A small autoregressive pixel model, trained from scratch.
Model: 16-pixel images, activation silu.
Training: soap at rate 0.0026, batches of 64.
Data: trained on photos of plants, animals and fungi (iNaturalist), 155796 training examples, 2.9 epochs.
Rows from block 3 of a small autoregressive pixel model, named by matrix and row number. Rows with one number belong to one neuron. Each number is 500 + 40 x the weight over its row's rms, rounded and kept within 0 to 999. All counts start at 0. Numbers have three digits each.
After each neuron's rows are labels from the 100 images, of 14976, where the neuron reaches its highest value: "strongest on" is what is common among them. Only what is clearly more common there than usual is listed. The data: photos of plants, animals and fungi (iNaturalist).
# fc1: MLP up (model.blocks.3.mlp.fc1.weight, 960x320), inputs 160-319
# fc2: MLP down (model.blocks.3.mlp.fc2.weight, 320x960, transposed), outputs 160-319

fc1.573:483487493503516471578478508520452500485511546542578482483481518550552441613479528456440593439500487450480483523528500446525497555467456494489465469439461472475485487596513488501460523551558487542474481484495494466494488552457528558500486526425458429452465545565415549517516483468471498494474470519592486529530510573539509541544487495441407531496524452530478449493555540548495510471431482481472538536473487526532558485550439494394482476467521539519514464527536424488559518482495477
fc2.573:543494481527485482469504522507514495532494443517495515501497414507512528441489466429628414550515500461536499492492482451458459551454560462533507537541501476513504500400453538552525503501526486529492527544555530452524491532537485451446499476623466503564526480479533509496476609478508545514533463492444531422442463425580487454512460538519577456449470480506451510500500489397523500555484579554544492527504453469527459545508476455615573499474398457525453476449449527514445520520503570
strongest on: phylum Chordata; class Aves; order Charadriiformes

fc1.656:526479438483460513560445529401523483464454535440522449606468465499435525496455523507478557489517503489453475492511441460447461505458440538535512499508471525520458420465446525469482454491458528550443469474496496541530495589480504528503485490395494524449467481521491523498548567527435530492495579503501509549475504472466502558468504476429537539559486406516530475501488533558489473478451477515470543496507448474477460495544456461463505464459540578511529513536509424478505440505533511
fc2.656:466456465547554446489502503448459570512485438476479545509587458511526511538455445540519486549465448436543579489531512536574481517528453453547469567516480478499493471558539534508597501438512442574542570485466460405522426493605450438530488455534446478507469458443581468516496602528543593458460519428446572491547483555480468493495514510527493541551474490477489504473523537481484491536523481509518432487581529426479479459555535494550517444531457522567500503482513541501518566523508540
strongest on: phylum Chordata; class Aves; order Passeriformes

fc1.361:481516541552561515447517490400518542548490523555516558520497509496389477467487474453471556481546472493496536516512579545512453469510499536568548432504513513483479495518544525437556481504579524548517497467434489602508485516513482497478535512479618473506545585561463447496470450500568479506508484601530516427568455506565432438501454459536550536457549464497493499526538507492497473437492489562468491503554539516489528492509528592496514515539508563502494489538491478507470456521495422
fc2.361:526552556474442497559453479581513455534526517507565426431572513435529556516477551503535536497434492527489474519551423484490539512512470412490480533549438512429505526563451515513450452499456436514484488441559600473449487509434548501510505494556469481561487534429493475494486437482555458484566511497509415502466524493452509544498579568496463507461485459543531483521461452558540495499445503494497550440528445455542521549545421541479447583525481419508461504520501493529489445523536465
strongest on: class Aves

fc1.314:530501474514513474533447449488493475475556454486607491530501450481464470505538552497454511480483481459487519518510537484531511501402447471510486525464482579490515513574507463503437477529468590522533492487520495569539508494523520474496478494491506476492486559547439501410486498549461502495482494484547501519495571515453526454499383523455461514509510557594492524453554568484550548506531426507570540534490542524427527511496524585459511510462536505496477542527541437505503520482515444
fc2.314:471425475477519524425518550545463506512440542538462547512484531461451506536482468470539467500502494443557532489506434482491521601528524546521517493512490415511528461425499528524543544486514403498519570497512521457477507548487499515512527540456489491510453481487545514461451547514516468542450499516403514422494440488556525434525542507482536493469515461453510507493484492462463471490415539526459528437568496437554498520482428463566503479521491407468528448537422551470504498455422504
strongest on: phylum Chordata; class Aves; order Accipitriformes; family: Accipitridae

fc1.97:470571548484518501547531476502469487456504483470516439517526444508420439499484556566458506513455531438473491455545523471504515508565521509583517506494483472526527446546530509503441491520490474495510506530434585567534454503461464509563453515527513480559562446471493507543497517453501433460563491465540554531490454537482526494468494519489483479481527568453537498535488568546457469473522481585544543486484547523478544468504521510444478485565517471444534489550505451455545431484460495
fc2.97:484440458533505525429441438455523460522489520488504548532539424532456523590469414541526509547553463458495466432522480527505535476502498467445516506497511507481495523452529497433488505470511577470495560457531524543441454442554455553476496445498488482485516452490500423499471477502577528531491531485508488496450578462487449533501539490534497499511575519494591503548464456516521569504492604521413463549511540547443437535496490537531445507446453576520476464499445489551487501490451510
strongest on: phylum Chordata; class Aves

fc1.287:516455519523504512494506457419515506537484527518466556449398518528569476516570486470501531491506410514546533516512512516496481558509491448516558441563568452523518434465540657490575507469519429546488564498470471515467523468472550543487478514482447492530417488569457475532438503493574547502486441536518466501461473516512454470477463472563481502464568536463493543493474586459518516437539495474412526495473463508521496538480560555535489469469491488489580461492510406490432509474462468
fc2.287:490525471516477513457501543502459493512477449476458532509569541464419435466438505434434474515482561494517498532472513429505484422496498487488453538443476585487484529524475457512472470505540529537533471519534516564538468440436558449537535492590553531452514471492496495469551493483455446544536581450482602503529537511500507460539555465522522457558432502578512489494544501569488503479490538499491481499457470469503585433490482451503519458537507502502430506560523540518573509495574466
strongest on: phylum Arthropoda; class Insecta

fc1.220:473525570575496574379493473457576462496485517570476471512532495444468481496494537484432477527582454520565495461489602502528489489510519516528489492508439475519551561494539498564497521532525505553487545537549462476490474423469488508466518506460512467422520487507532519441513506548475540520433522468505542489470518497522464442501481540463440463532511535461520455519479453465518500569464410520466469421471493555450527550508455445432525466537498545461483530465439531465529428523475414
fc2.220:518577446433441527490544477483459485481517505560581506495498547505464519534492487516496423532491472532458534509481497566457433457485442537484457519610515562532520493494568499560565554558474520460598524469468468499538506470472566531527499490471519539460515525521545455581504551511499487515506482472585531460487511572509457464448554429541474515489492444471523569469581498560494522517492440444476525465529507473520513522558467546492499562455560509503504430510543504472403461515505605
strongest on: phylum Chordata; class Aves; order Charadriiformes

fc1.661:520560496493505418422519533548464526487552479556454559532560414528443521455489433534607582540463493572507489543573504502489424402514536502495479509514454511464510457490518496552505467491512477497497503455483482471553564488483553535525504516493516430537540533477578557531444479443519518550558465546434552484432507422504509509459550527595500557530523512463493499464474486505536527550518526501464529449465453568464556523471469518554489506501482597506498453479460546526479503443458478
fc2.661:515494467530500552533449485550436466528474479535503438487458524451478528502515484523527474397477528505593418506508536475421430513477519557510471516442461579502492430473515510525492503475520499401486588502463547534453469464487493538584523430405459557511493512535473530508520380546566517486532435516497540539522525544543516504464465489494467478518519498495489494550518541481512510496557502504507475521492491515604518513440535561571504527523435491525506484542593427560510426497461450
strongest on: phylum Chordata; class Aves

fc1.98:447466488548541428469490456490463498477498550485506527458532530585482506430504475535491491403484449424522492531465431498513505420487540523518532560504501510453461517472577534587444486487543495512494559488417500472407463515496385432451551506528482524494520548491489425439534498549446497455496495416484492476527508488563459590456534599557526477491554527476530519459547433520432521461503499488541482496495513520498494459523506576460504528507508581476484476519567556474571470570483487
fc2.98:495600508486506527471438546502475504506449526561510418499464414503556476467560513506538555534468436512493542515485537570483441473496488518481553509467474461497500556493488414485546512454504497496495488481594489458537498486534447474527504553488524488520532447499438586477423457439424469519483479584485401452505487528558489443557530511502523439470511540489499433480497446456526493556465489461449486479534598475463531507481529566503480422449539479494494510507479505492524600490537490
strongest on: class Aves; order Passeriformes

fc1.374:478488536538515502461501520493432501541517437579531572509477490456506438568456481511489439508446494428464460560502499473512565583568461517512460478500498452488474566541449472530479501460462481459518530561493415469557534556528487497505493493524513510533534555479506515486582529520417450548464502500411480545591581463486484519551489492556467489496513536528433471472504398486494468577509486387472472485479492493448535545432480534444509515508537496565540489508513567464461524495441488
fc2.374:549435510462463512540494473482568489461502550484553515474545486491522477477464548544438538433585529542536533495520563558496535430499497476458505536552454496503429461477526538466440517558546499545498467473503569488485504486468538496496588490488463500439465438495466441461475456505539545509485517513573508420451504492521418498456491530468536529511514508533497496501487557532495443481527508467455501519563486492519392405538537550512549475491483498487487567485457494560520484495604535
strongest on: phylum Arthropoda; class Insecta

fc1.348:393501475475534467505459459504455480505565449555522438511433440508487578482521487559534509566519478471486496479532495496525460468461523466499516472517478568562485582605502519554495521546550540500478480487538536476500472457428436516515501486474453469463505507497502510473550493472521453543509490444529527508490493456532529512498559543488451438500537448484529512482494564584538573416488472532404475527514495494483529482475499443463519522466471511476490518490459517498522403555468563
fc2.348:540567542494497488470502542523460503515494507461426508449517523529485532550540466495453422537402517473495473517440493542489444471464485460484414547510494388484466497458494458536486418485451523479504447561465500491441437515487470499593501447531476543576491473512431525488492422432514483479508494508505503589457446504546481555567541512488484538494495571586369454500465555438392446515451532529483481484519493423498468541478524505530409499555537513495419502533466455490530485431498478
strongest on: class Aves; order Passeriformes

fc1.405:502531488446500466581548572480470483496478559497471616490488516540518458481511480524457452514517535541478554503428453501500613607505555431452494516524529462520476505581549578534497545518559477556493530508500445514438519528517469484527571466422491499497496518430516501550461577530476555534460479501484472507471488520432535503462489489531477492476503508487482498500527530536516541475473411483481535592500513518543544534572478416504467540477465511440437520539539520447531552402514495
fc2.405:457433534561502525469515455493494498489516467502507478509541467492448502530486518477538552485574440535510521431547525537495422414500518551550458498500456512494495474379411481482507502500482518457506503483505521485517510473505530493500500510486479506481499480527459494510540439462472437494574550456523533532489510473500490532515451574531548462484443481553513518481471535496520483516471574483493462431494554453457457542406549499518461468497531505543553459465470425531530445544558494
strongest on: phylum Arthropoda; class Insecta; order Lepidoptera; family: Nymphalidae

fc1.733:484448464522452471569530506512496524460474433442549527567488470495551545484471481501540514534606447473487515454480447489428550491465491493524501475526493597458537478448482505428471536515457505478460475491482541477440433526537440578495465449528511525499476461485521475545541576528435484539542533512502582529496461495513571483488471485440474440572579511555604493489496452521500487493520532541507547472445483491425520464597509461464480420510557501526491459457434450545492498495517419
fc2.733:546506514515607500476512526454461491487537518556436523453454518475529379454524551491491487551503494526462529548488515491530480475462472501468512466509500478493486489523505500503499504456565560522463467510454506478540506436484500526471618515507455501443490568447404461495531487511510488512500594485523422518471487451499497569549545430537492529423457483478488414557527563567484456518496487455491444506547548448509549530496481508534520496501504451484550520513511492494521458511567497
strongest on: phylum Arthropoda; class Insecta

fc1.32:458504422552559464426497441566558487495557520471447499485496500484535479527489456487529529493459513492530572479453431532478528566448504484528500468548425479467529499481475490505473438534472431544439477416507562441504470428450449573513475508466492571511481475486595480433524469523494500527484522545539500513480457507526521538526517500511528453497539409454496493467529469521469505578514505489529489490552490472451580491464455561509557503489574544435476476449434489526519489524577499
fc2.32:499466525474438532459440463512436555524481479468518518508489392485430488487555542579479531523472423501505511509420545520485512452508459526521482476425478562525490575452465490424498434513474532490500477512485516516511458463475505497484556494567505452460497537468456550541484473510579489457430449457541525523495534577525518482470478508432458576524486571463535537533374438543514430542426458503546459489440465544495440565555463466507457506480538447466539487544572488405487501511432471
strongest on: phylum Chordata; class Aves

fc1.93:493528556468551452500458543530483520512480483533542433522541516466487514584500442453472540519478504443534497453483513525440530581545583484533455537514452470509482594539513481465493496551411539485483459425501517472527503518520538480490485513519476424515500472494555571539589483464478470522468524432459572468534477464544498510459467484486426483475496468502526509587429458524426386478476537553569502494553461466473488541548551503431552537522541521473505527482478531491518436528553510
fc2.93:507511477505576542578458462524491442513514451468516449518461529539476556495512431503491489511425492495449497463552500534542484510465435487427491501462503467544447484535441556395485553481449479591598521440515506475566490525525493521439558476512556453531538495446521537494492488441499520538461528500490500457490553546538519552452488456534515511551563538528518523466501535493566586558518531481501560507469463457505549580516499464499511492492463506559454565463456464534473458479523456
strongest on: class Aves

fc1.116:466511478465472439496485455496511581511493483459523437429597489434500482519475496487486513447520525493502494490495458485514547566521435487510435513506486544516448494478469517525512478519561460447536553441425516535463540459531531480465581522589505468497497544538461496554473508489489447496563550557494468455538473448495469504528479506485543576465459505470461497461439502491535467611475467477532475479538469507580469443521554599486462426525427531578521450511491441550493532491494536
fc2.116:580439469511536469467505473528539472552537562509539507531425579519443496567514502494501572514473446523445508490538550545546537525479517478522525591470521454453527440491438500529469513475442492535466488382544564570535479550459477545510484428488502536456529519438525473466513535517496560473554495461497579543494471535492554528502505449519476494567559465531551502536513558474492479430469471562528507562523550461544497524470454398494462489531493511530610546494555450525502561485516523
strongest on: phylum Arthropoda; class Insecta; order Lepidoptera

fc1.333:475582523532541478431487454486553464444546488524533538526544499577519513434573520442507487502511481507487535466549475478520475559492540473395493520506469547481528456490449441584468552571533435454498469443456438472471498477534553500477499504501447510542502472539473553575516483478474478459529475534538477477517507555532477468492433540485516460529510476472549458460480443491549537483519435445557532474580466522478570581436528461492521512480460464491542475451497476474535538545485517
fc2.333:538492525570446490526526503478475510469435443472510431490402549481480503518543487546519532519497571480523474640515493508536457492468410543484476481501537505455522542557521497485503432457510565543468496566506548491474508507515489462578569492503494488430493480532567464527518517488492545579445471433567503522504521482472494480521571483449517526437512486432531523458551588477497475553511528499517565492535559417458480462481466495468494433484521535550515439530506518496510492469505543
strongest on: phylum Arthropoda; class Insecta

fc1.440:487448593537485531509487517454553529562484481476562474532458442470457497534455490619489532571377545575507395557503489455477446513505522532483491421527469558494482524518481500458514581465410445556496388537450479416510433507470479519444462500455550553456448549485447552496449500565537466495464449468518467470558517477498535508484487488534468533530462499517505466479534439495503476458549494564499558483504527474464514511436492505543509448471526477499481486483496490486461451512434528
fc2.440:482463498546473488484579474539489549561564568495439544515489524470487543522532564443525516498546490492531399530536525494506513551466552433492498534492484476494571476507554547439460484500559501510483518464438564521530496550539473483542475528557461523469541511493475483471543479519520544516505410559542464507455512509473497436441468453453517472479445551516473504525486518569491523490518472504466501453536542488481495476498499444419409528531406438544466491490513553522573453534594507
strongest on: phylum Arthropoda; class Insecta; order Lepidoptera