A small autoregressive pixel model, trained from scratch.
Model: 16-pixel images, arch transformer_decoder, norm rmsnorm.
Data: 155796 training examples, 2.9 epochs.
Rows from block 7 of a small autoregressive pixel model, named by matrix and row number. Rows with one number belong to one neuron. Each number is 128 + 24 x the weight over its row's rms, rounded and kept within 0 to 255. All counts start at 0. Numbers have three digits each.
After each neuron's rows are labels from the 100 images, of 14976, where the neuron reaches its highest value: "responds to" is what is common among them. Only what is clearly more common there than usual is listed. The data: photos of plants, animals and fungi (iNaturalist). In brackets: how many of the 100, against the usual share in percent.
# fc1: MLP up (model.blocks.7.mlp.fc1.weight, 960x320), inputs 240-279
# fc2: MLP down (model.blocks.7.mlp.fc2.weight, 320x960, transposed), outputs 240-279

fc1.256:166175097121103128126097124153136107094145109111104126131117143158132107113143137107137116124106152192107168126122115109
fc2.256:114098118099159152135134163116137117125150134129097175103144136137122133128117120089099138125128171057095167157126152178
responds to: order Lepidoptera (35 vs 13.7)

fc1.176:150103119095161149156155140118135111135132089130136152156169141100100151093137141152130098108138124140144121123130124106
fc2.176:206126135118143187130165142126091091155137107154135059115105152119155182129131157143087148141120118133080130125102166101
responds to: phylum Chordata (97 vs 60.8); class Aves (95 vs 55)

fc1.680:119162120142164158089117127112114074147095115169155096149138109153109135110172170134088090107139100140117108128140093114
fc2.680:120145142130146151161125136132135156141127163128124152144154164118108116147153123150168137128140129127135153121137085127
responds to: phylum Chordata (95 vs 60.8); class Aves (93 vs 55)

fc1.62:154131147091103138151172146139125091071139130092143153142137117102173129082088165142128157118135114183132143086138154102
fc2.62:127106139109136094084121117129085101123152133129118118150118123137128093168099119113134172094157136109118095107147098167
responds to: order Charadriiformes (25 vs 7.6)

fc1.66:116130172113159108119105112122121090140141085145160099128114162101132127151160095153136133133132167129167135154151109172
fc2.66:159145099118176149128125118126140098169112153119100137090080149152144142129116141124110088115142105130134182119118141121
responds to: class Mammalia (28 vs 3.5)

fc1.540:117164065116149049157119131149158142117123107134113143141149169129150127127146114133135126123139115098119172122148141085
fc2.540:087102154133152138112047109140099146144121068156155106070136098111141103146139129124131118135162159153138130079111120088
responds to: class Aves (98 vs 55); phylum Chordata (98 vs 60.8); order Accipitriformes (27 vs 3.9)

fc1.392:114119121153138135115188165168128133105160091106132132116087063138115145168117113105147126149113112159106161125103077161
fc2.392:106109110167119105154075117138120116127138144100132123142123170148106202171141084177107173109145127137111118104111115133
responds to: order Lepidoptera (33 vs 13.7)

fc1.552:139112134159115113095122154119131119116100119084122118145133150122129113160171103146143130129122124151131179136109140120
fc2.552:119132128129141099098156120133108107136103149179126142108130118132147135112117167112130153113131132140127144145111172148
responds to: class Insecta (60 vs 29.2); phylum Arthropoda (60 vs 30.9); phylum Tracheophyta (26 vs 7.3); kingdom Plantae (26 vs 7.3)

fc1.686:118108157141114124123160100143147097073108097125134088121166135142109129101111118159124106117106135105132127150116129140
fc2.686:147126133106170067139116145119150151158124138151146133133097119103115156140114122123121173128161137124156159150148129172
responds to: phylum Chordata (93 vs 60.8); class Aves (91 vs 55); order Passeriformes (66 vs 24.9)

fc1.721:137131129130112138115144178134123131072112174167108151166071119103121167107074132133090145101127167101115104126123127138
fc2.721:134182103148137139119138129148143131140075153142175114145137160096118143124145102132116100159129120109151099122113153089
responds to: class Aves (85 vs 55)

fc1.268:167148130163162155153112142117133055091146123111146104177118153166060124158097153150105110089125129169118124104075118122
fc2.268:121162086089122070099117129116159148121119112107125151108085137104131131134117155168137092160171156083130154157160126121
responds to: phylum Tracheophyta (27 vs 7.3); kingdom Plantae (27 vs 7.3)

fc1.694:136155152126146128110155127118169131128128118145119142117156143175116175132141092151094108120136134122094103075107150125
fc2.694:091105129156122141162085101155119149137113125109118087114113103140165085107141158111119143146128107143132130176142107155
responds to: class Insecta (59 vs 29.2)

fc1.159:114128119125146155156103118177132099154113078165106122138082147132122078128098097135138124126133131134158119109129106091
fc2.159:063116120130112088132172127156135141105140108100104119158119150154131118145113119156136130137122128118130075091116138110
responds to: class Mammalia (32 vs 3.5); order Carnivora (29 vs 1)

fc1.298:128149150105151130151113100110167097119129131143155138128104131135096090165115122143129122150155155145143123136153133106
fc2.298:115103123119102114113130144120142103171132080157113116110097133117142152122101101136161135087155110150137124111132161109
responds to: class Mammalia (40 vs 3.5); order Carnivora (31 vs 1)

fc1.294:134144145151131115122137132152142109190107155131104105124103139083114122075096093128116129138114127115099135157101148121
fc2.294:125128152082141130132164131169128092147099110111147115127133139117127131150158152118107178145157110131137151124165107133
responds to: class: Aves (85 vs 55); order Charadriiformes (29 vs 7.6); order Anseriformes (25 vs 5.5); family: Anatidae (25 vs 5.5)

fc1.232:115121096096140111125103126091132115087179146096154120073128081132134116139146156135159112157187110110112167087161111123
fc2.232:133146149099146153149111114143108153149122109158099113160128100090129119124114132148125117113079128168109111168162163085
responds to: phylum Chordata (96 vs 60.8); class Aves (95 vs 55); order Passeriformes (74 vs 24.9)

fc1.757:135113132096087142157105105149143134090129086117131111098154117122120119101075149154141132116100118118145154123113130165
fc2.757:132108127114170120100136127147108127135088133141148134173180141174128130165188137117122125099161137158146122123128114147
responds to: order Passeriformes (54 vs 24.9)

fc1.384:140140174110138139157148161133129115123148144150198153102129126154097118093118154154138130083126134120104153123150118153
fc2.384:080137109139141079121097098147150139166120101131100130124110120106110102107141107151142155128130147137146116104115137135
responds to: kingdom Plantae (36 vs 7.3); phylum Tracheophyta (36 vs 7.3); class Magnoliopsida (28 vs 5.6)

fc1.536:079120107132167108125123106139151127138173107164102121152118126140088134094080136125135122111132150126125076118129130125
fc2.536:114101120112112108144120100182147085162159123183111104137134146133081139120128115144115124110131131139166098089131153108
responds to: class Mammalia (42 vs 3.5); order Carnivora (34 vs 1)

fc1.439:100094122114180129125094123148139092169162123117133152138116119138118162129113115144064122156092114106134141138131108134
fc2.439:134175112143092157166125140138129134130125149097122147128083146105130107133150124165128091107116126126131128131103150135
responds to: order Passeriformes (56 vs 24.9)

fc1.357:138138109152143164098150101099102127151112093105143135131082102112153151143126157128151136106163108093110096123136085192
fc2.357:097116152135126117151121118151128119111121165168122144146137132111123148125104085155097152132115180131132119130117127094
responds to: phylum Arthropoda (67 vs 30.9); class Insecta (64 vs 29.2); order Lepidoptera (32 vs 13.7)

fc1.638:100125097076118137178132110130146139165140109141156120130122135119122110118147111162144161168141127093134128097123172132
fc2.638:076106173142114117130110151113097152121104142156104104087148136156162157124127150098113093101101113145076125127142071103
responds to: phylum Chordata (95 vs 60.8); class Aves (94 vs 55); order Passeriformes (57 vs 24.9)

fc1.579:120143118110125081137118124178105126117206116133118152112123155155095101177111106138134159141114123121137065126081102155
fc2.579:142148108124155138118116140075140113156123116085119125123143119084146131115126185131104109122114142148115151126134127113
responds to: order Lepidoptera (31 vs 13.7)

fc1.676:121176122163078152167135150092158104146123134115170109162148124151141124113098076143120141143131082084131076121111151127
fc2.676:112112121125154085113147137161101158102088137131141140082148142164142099117092159111150109109149125158118148134098153153
responds to: class Aves (95 vs 55); phylum Chordata (95 vs 60.8)

fc1.174:140157178138126123171138139148114137100121091127164125104141172157114112102120143142110090122126107151153112112133079131
fc2.174:139129031132106139122113107135104149158105176139140124118123104127136110107124136139126131131145129144105170180106161130
responds to: order Lepidoptera (32 vs 13.7)

fc1.264:124124150132152150115160154150114159162133105105123169136088055136138105133165106133121103140135162124127101119117142130
fc2.264:129115118113046162142113138139135159104062143109100111103106147124148107141148117130141117122097100126117174126127120121
responds to: order Passeriformes (59 vs 24.9)

fc1.559:124161147131127145136132171097129120158153110122120097118140131102120126169107153173132103117173141111135113112120164145
fc2.559:147122132150146162108121146111148117115152148106090161106152160143127127117166177089123118105107123115113124143154111129
responds to: phylum Chordata (99 vs 60.8); class Aves (98 vs 55)

fc1.140:110100138117136111145088130145122135097116104135102140143132122156155111111115126179127158145097163094115163095098114090
fc2.140:175133110143157182112160119112107133165088160103099151108098180100131149164153153127159109133151151105129107116143153135
responds to: order Passeriformes (51 vs 24.9)

fc1.566:135140121154126175131182140140156134096106144133154163121139139105136110150142120104122153125171141132136149167131137107
fc2.566:179115122145132114136161151140152062141145132141099112139114145131131162122144196130119137141167106118149141133108120129
responds to: phylum Chordata (93 vs 60.8); class Aves (91 vs 55); order Accipitriformes (27 vs 3.9); family: Accipitridae (25 vs 3.3)

fc1.708:100133132127148128166130123118118163132130150099124147168172138061102165171139152130103119104129119120182124129064100110
fc2.708:088144150138152074116106097116158116164137167142112141159167137136149094154154077093102125144136133118089123146182136139
responds to: order Passeriformes (51 vs 24.9)

fc1.497:170127132119128132134142153147160108131150085121127129151141140110099123102097137121129157163110078111106151103141141130
fc2.497:122145145141129132133112137151134135118168160171127146165116099144158097093180158122095116091110128123119136143100113132
responds to: phylum Arthropoda (67 vs 30.9); class Insecta (64 vs 29.2)

fc1.240:156139106101136124075169138113119140095136091145127126127157077130103155150139123127149104075151118117101114108139163106
fc2.240:121114132130118089127121178100082097098107128120126138124119125130143083132110097128131126148133129173132143160114103139
responds to: order Passeriformes (50 vs 24.9)

fc1.400:128089130123154111091097153153108152097170097113095123075146155155128160141179127119143109115114093137148143134148117143
fc2.400:113180117131169153131126110096123113127086149144123120172125182099149118145157117125142162151149134104141132150112135128
responds to: phylum Tracheophyta (26 vs 7.3); kingdom Plantae (26 vs 7.3)

fc1.44:146129136149185119154110137174116132140135115113136125098138123103117114132112112128144124163120158141129129134142108111
fc2.44:132127150164106123130122128145155134131118130151097126112122145102155143167079151161118154161073135136104086123106145133
responds to: class Aves (90 vs 55)

fc1.612:124151154115200098101143146134104124113134119125121165134114138121130101114091143118143117130127104130130118150102143155
fc2.612:057126113122096127138113143121097143139088167132142142127120159175140140152156129138121138118138174126107139099123150115
responds to: phylum Arthropoda (62 vs 30.9); class Insecta (60 vs 29.2)

fc1.362:099153131104112127126140129122110140114098128139182135130135090152162149106154101132171128192154128126122098130148172105
fc2.362:102130153159138129134144134179112119125121083118104077140159142127132137157105144123151136085106096173171161102127119131
responds to: class Aves (89 vs 55)

fc1.632:074105144128149099133120117111132130123110117111144139134167147109136107108138141160168131113144135106108131144143136151
fc2.632:097121141135124108153122119144153103106134112163082116132066108104119134133154130097097119149095109121066111071099098124
responds to: kingdom Plantae (54 vs 7.3); phylum Tracheophyta (54 vs 7.3); class Magnoliopsida (26 vs 5.6)

fc1.343:200122089119103142122143124114140130096138122102125150170094097110135161177131131143095137172158128125109143177138136110
fc2.343:092163185093145128150143137135111129120122103132133156080086140121154110114184128130090170114123121130121138110103115158
responds to: class Insecta (75 vs 29.2); phylum Arthropoda (75 vs 30.9); order Lepidoptera (32 vs 13.7)

fc1.154:163141155141087125125127124118125145156092122121088131125094121150181110155107136118144117137131130126157161116114083136
fc2.154:115138089156147095172139106152094132103170173140110168125158125108125089112136140114113147118093136171123100138126141133
responds to: order Lepidoptera (32 vs 13.7)

fc1.257:114156146112133140153154112125100142162085116073117091117079100151098081108141115142131124102139095121139110137159132096
fc2.257:157120129142084188129124129148167096132121164127155178135196131138107141126120132104153156154123131106162175124126097140
responds to: class Aves (95 vs 55); phylum Chordata (95 vs 60.8); order Passeriformes (56 vs 24.9)

fc1.149:104154127118131156132110118119169131136055141153106142131115124130110135177122128142119124127138167127157167116120131153
fc2.149:087156128115142141130119142130114154146117166142156073076079142107165121091140112134188119117124131126081111109171130123
responds to: phylum Arthropoda (64 vs 30.9); class Insecta (59 vs 29.2)

fc1.28:092148132138182169132107141091119084143122125140098127140136115150130153101096133131116115092128099116114157160161124112
fc2.28:130144080075135091147157171089156171157154139166148102110101130112145139183164124096093133155154130101140163142109109156
responds to: phylum Arthropoda (73 vs 30.9); class Insecta (71 vs 29.2); order Diptera (28 vs 2.6); family: Syrphidae (26 vs 2.1)

fc1.378:107148161113139108148109144175115111144125141129156140154099158134143127121127095138133120151177125136100194095089106137
fc2.378:143110107132112099114122113139109143122172146128126144101089105109126113089075163138151143141159121102141108139119107150
responds to: order Charadriiformes (26 vs 7.6)

fc1.279:134110090128146115185136111154126119110117140159110146134124127129115102189136155163130115134131097115143129147120127127
fc2.279:097108114149130130132118120090101153140099129107128136131166182107091137127103148165140139120112126136127145067072135127
responds to: class Aves (96 vs 55); phylum Chordata (96 vs 60.8); order Passeriformes (76 vs 24.9)

fc1.218:145087090133144152075103108104139138134176105134140135117120169108169124096086092147104137116121099115099114109128105135
fc2.218:128168128115106185107142144124098101150076140169120122131119096102098115137130087148112141119178164102113107159162114140
responds to: order Accipitriformes (34 vs 3.9); family: Accipitridae (28 vs 3.3)

fc1.574:145109119161126151142114142147181082148150068098142118143093145109097131116125168134113121113095134151136095093167118116
fc2.574:095113142092155097129154115122109107130149143128120101114141119137066127125104119135120154109128107071116115101099139133
responds to: class Mammalia (41 vs 3.5); order Carnivora (33 vs 1)

fc1.316:111105128104162123150160117159164115109136092076101111142169098144047147067070111168156136143137141135137165124140106128
fc2.316:115150128093115150127142119129110138098155129155129153107117104106223138123128187114119144130129111122124108121138170123
responds to: order Passeriformes (60 vs 24.9)

fc1.440:147111086138147133155131084141174127157150177107095135118119099100146132110132127178112134105122123087119111098144133132
fc2.440:106134145099156082155138177110129144137123111123132097129111110132085120161151112129078127140094117136117137147123137122
responds to: order Charadriiformes (31 vs 7.6)

fc1.71:103142123074141139139137132139139107124071125131158148123106135202098139179083134106180110100166145125135124119103162155
fc2.71:174166186130109122102110129122110128091185102137136153140099101067151119124162127176089159127122123123102154135157091146
responds to: order Lepidoptera (34 vs 13.7)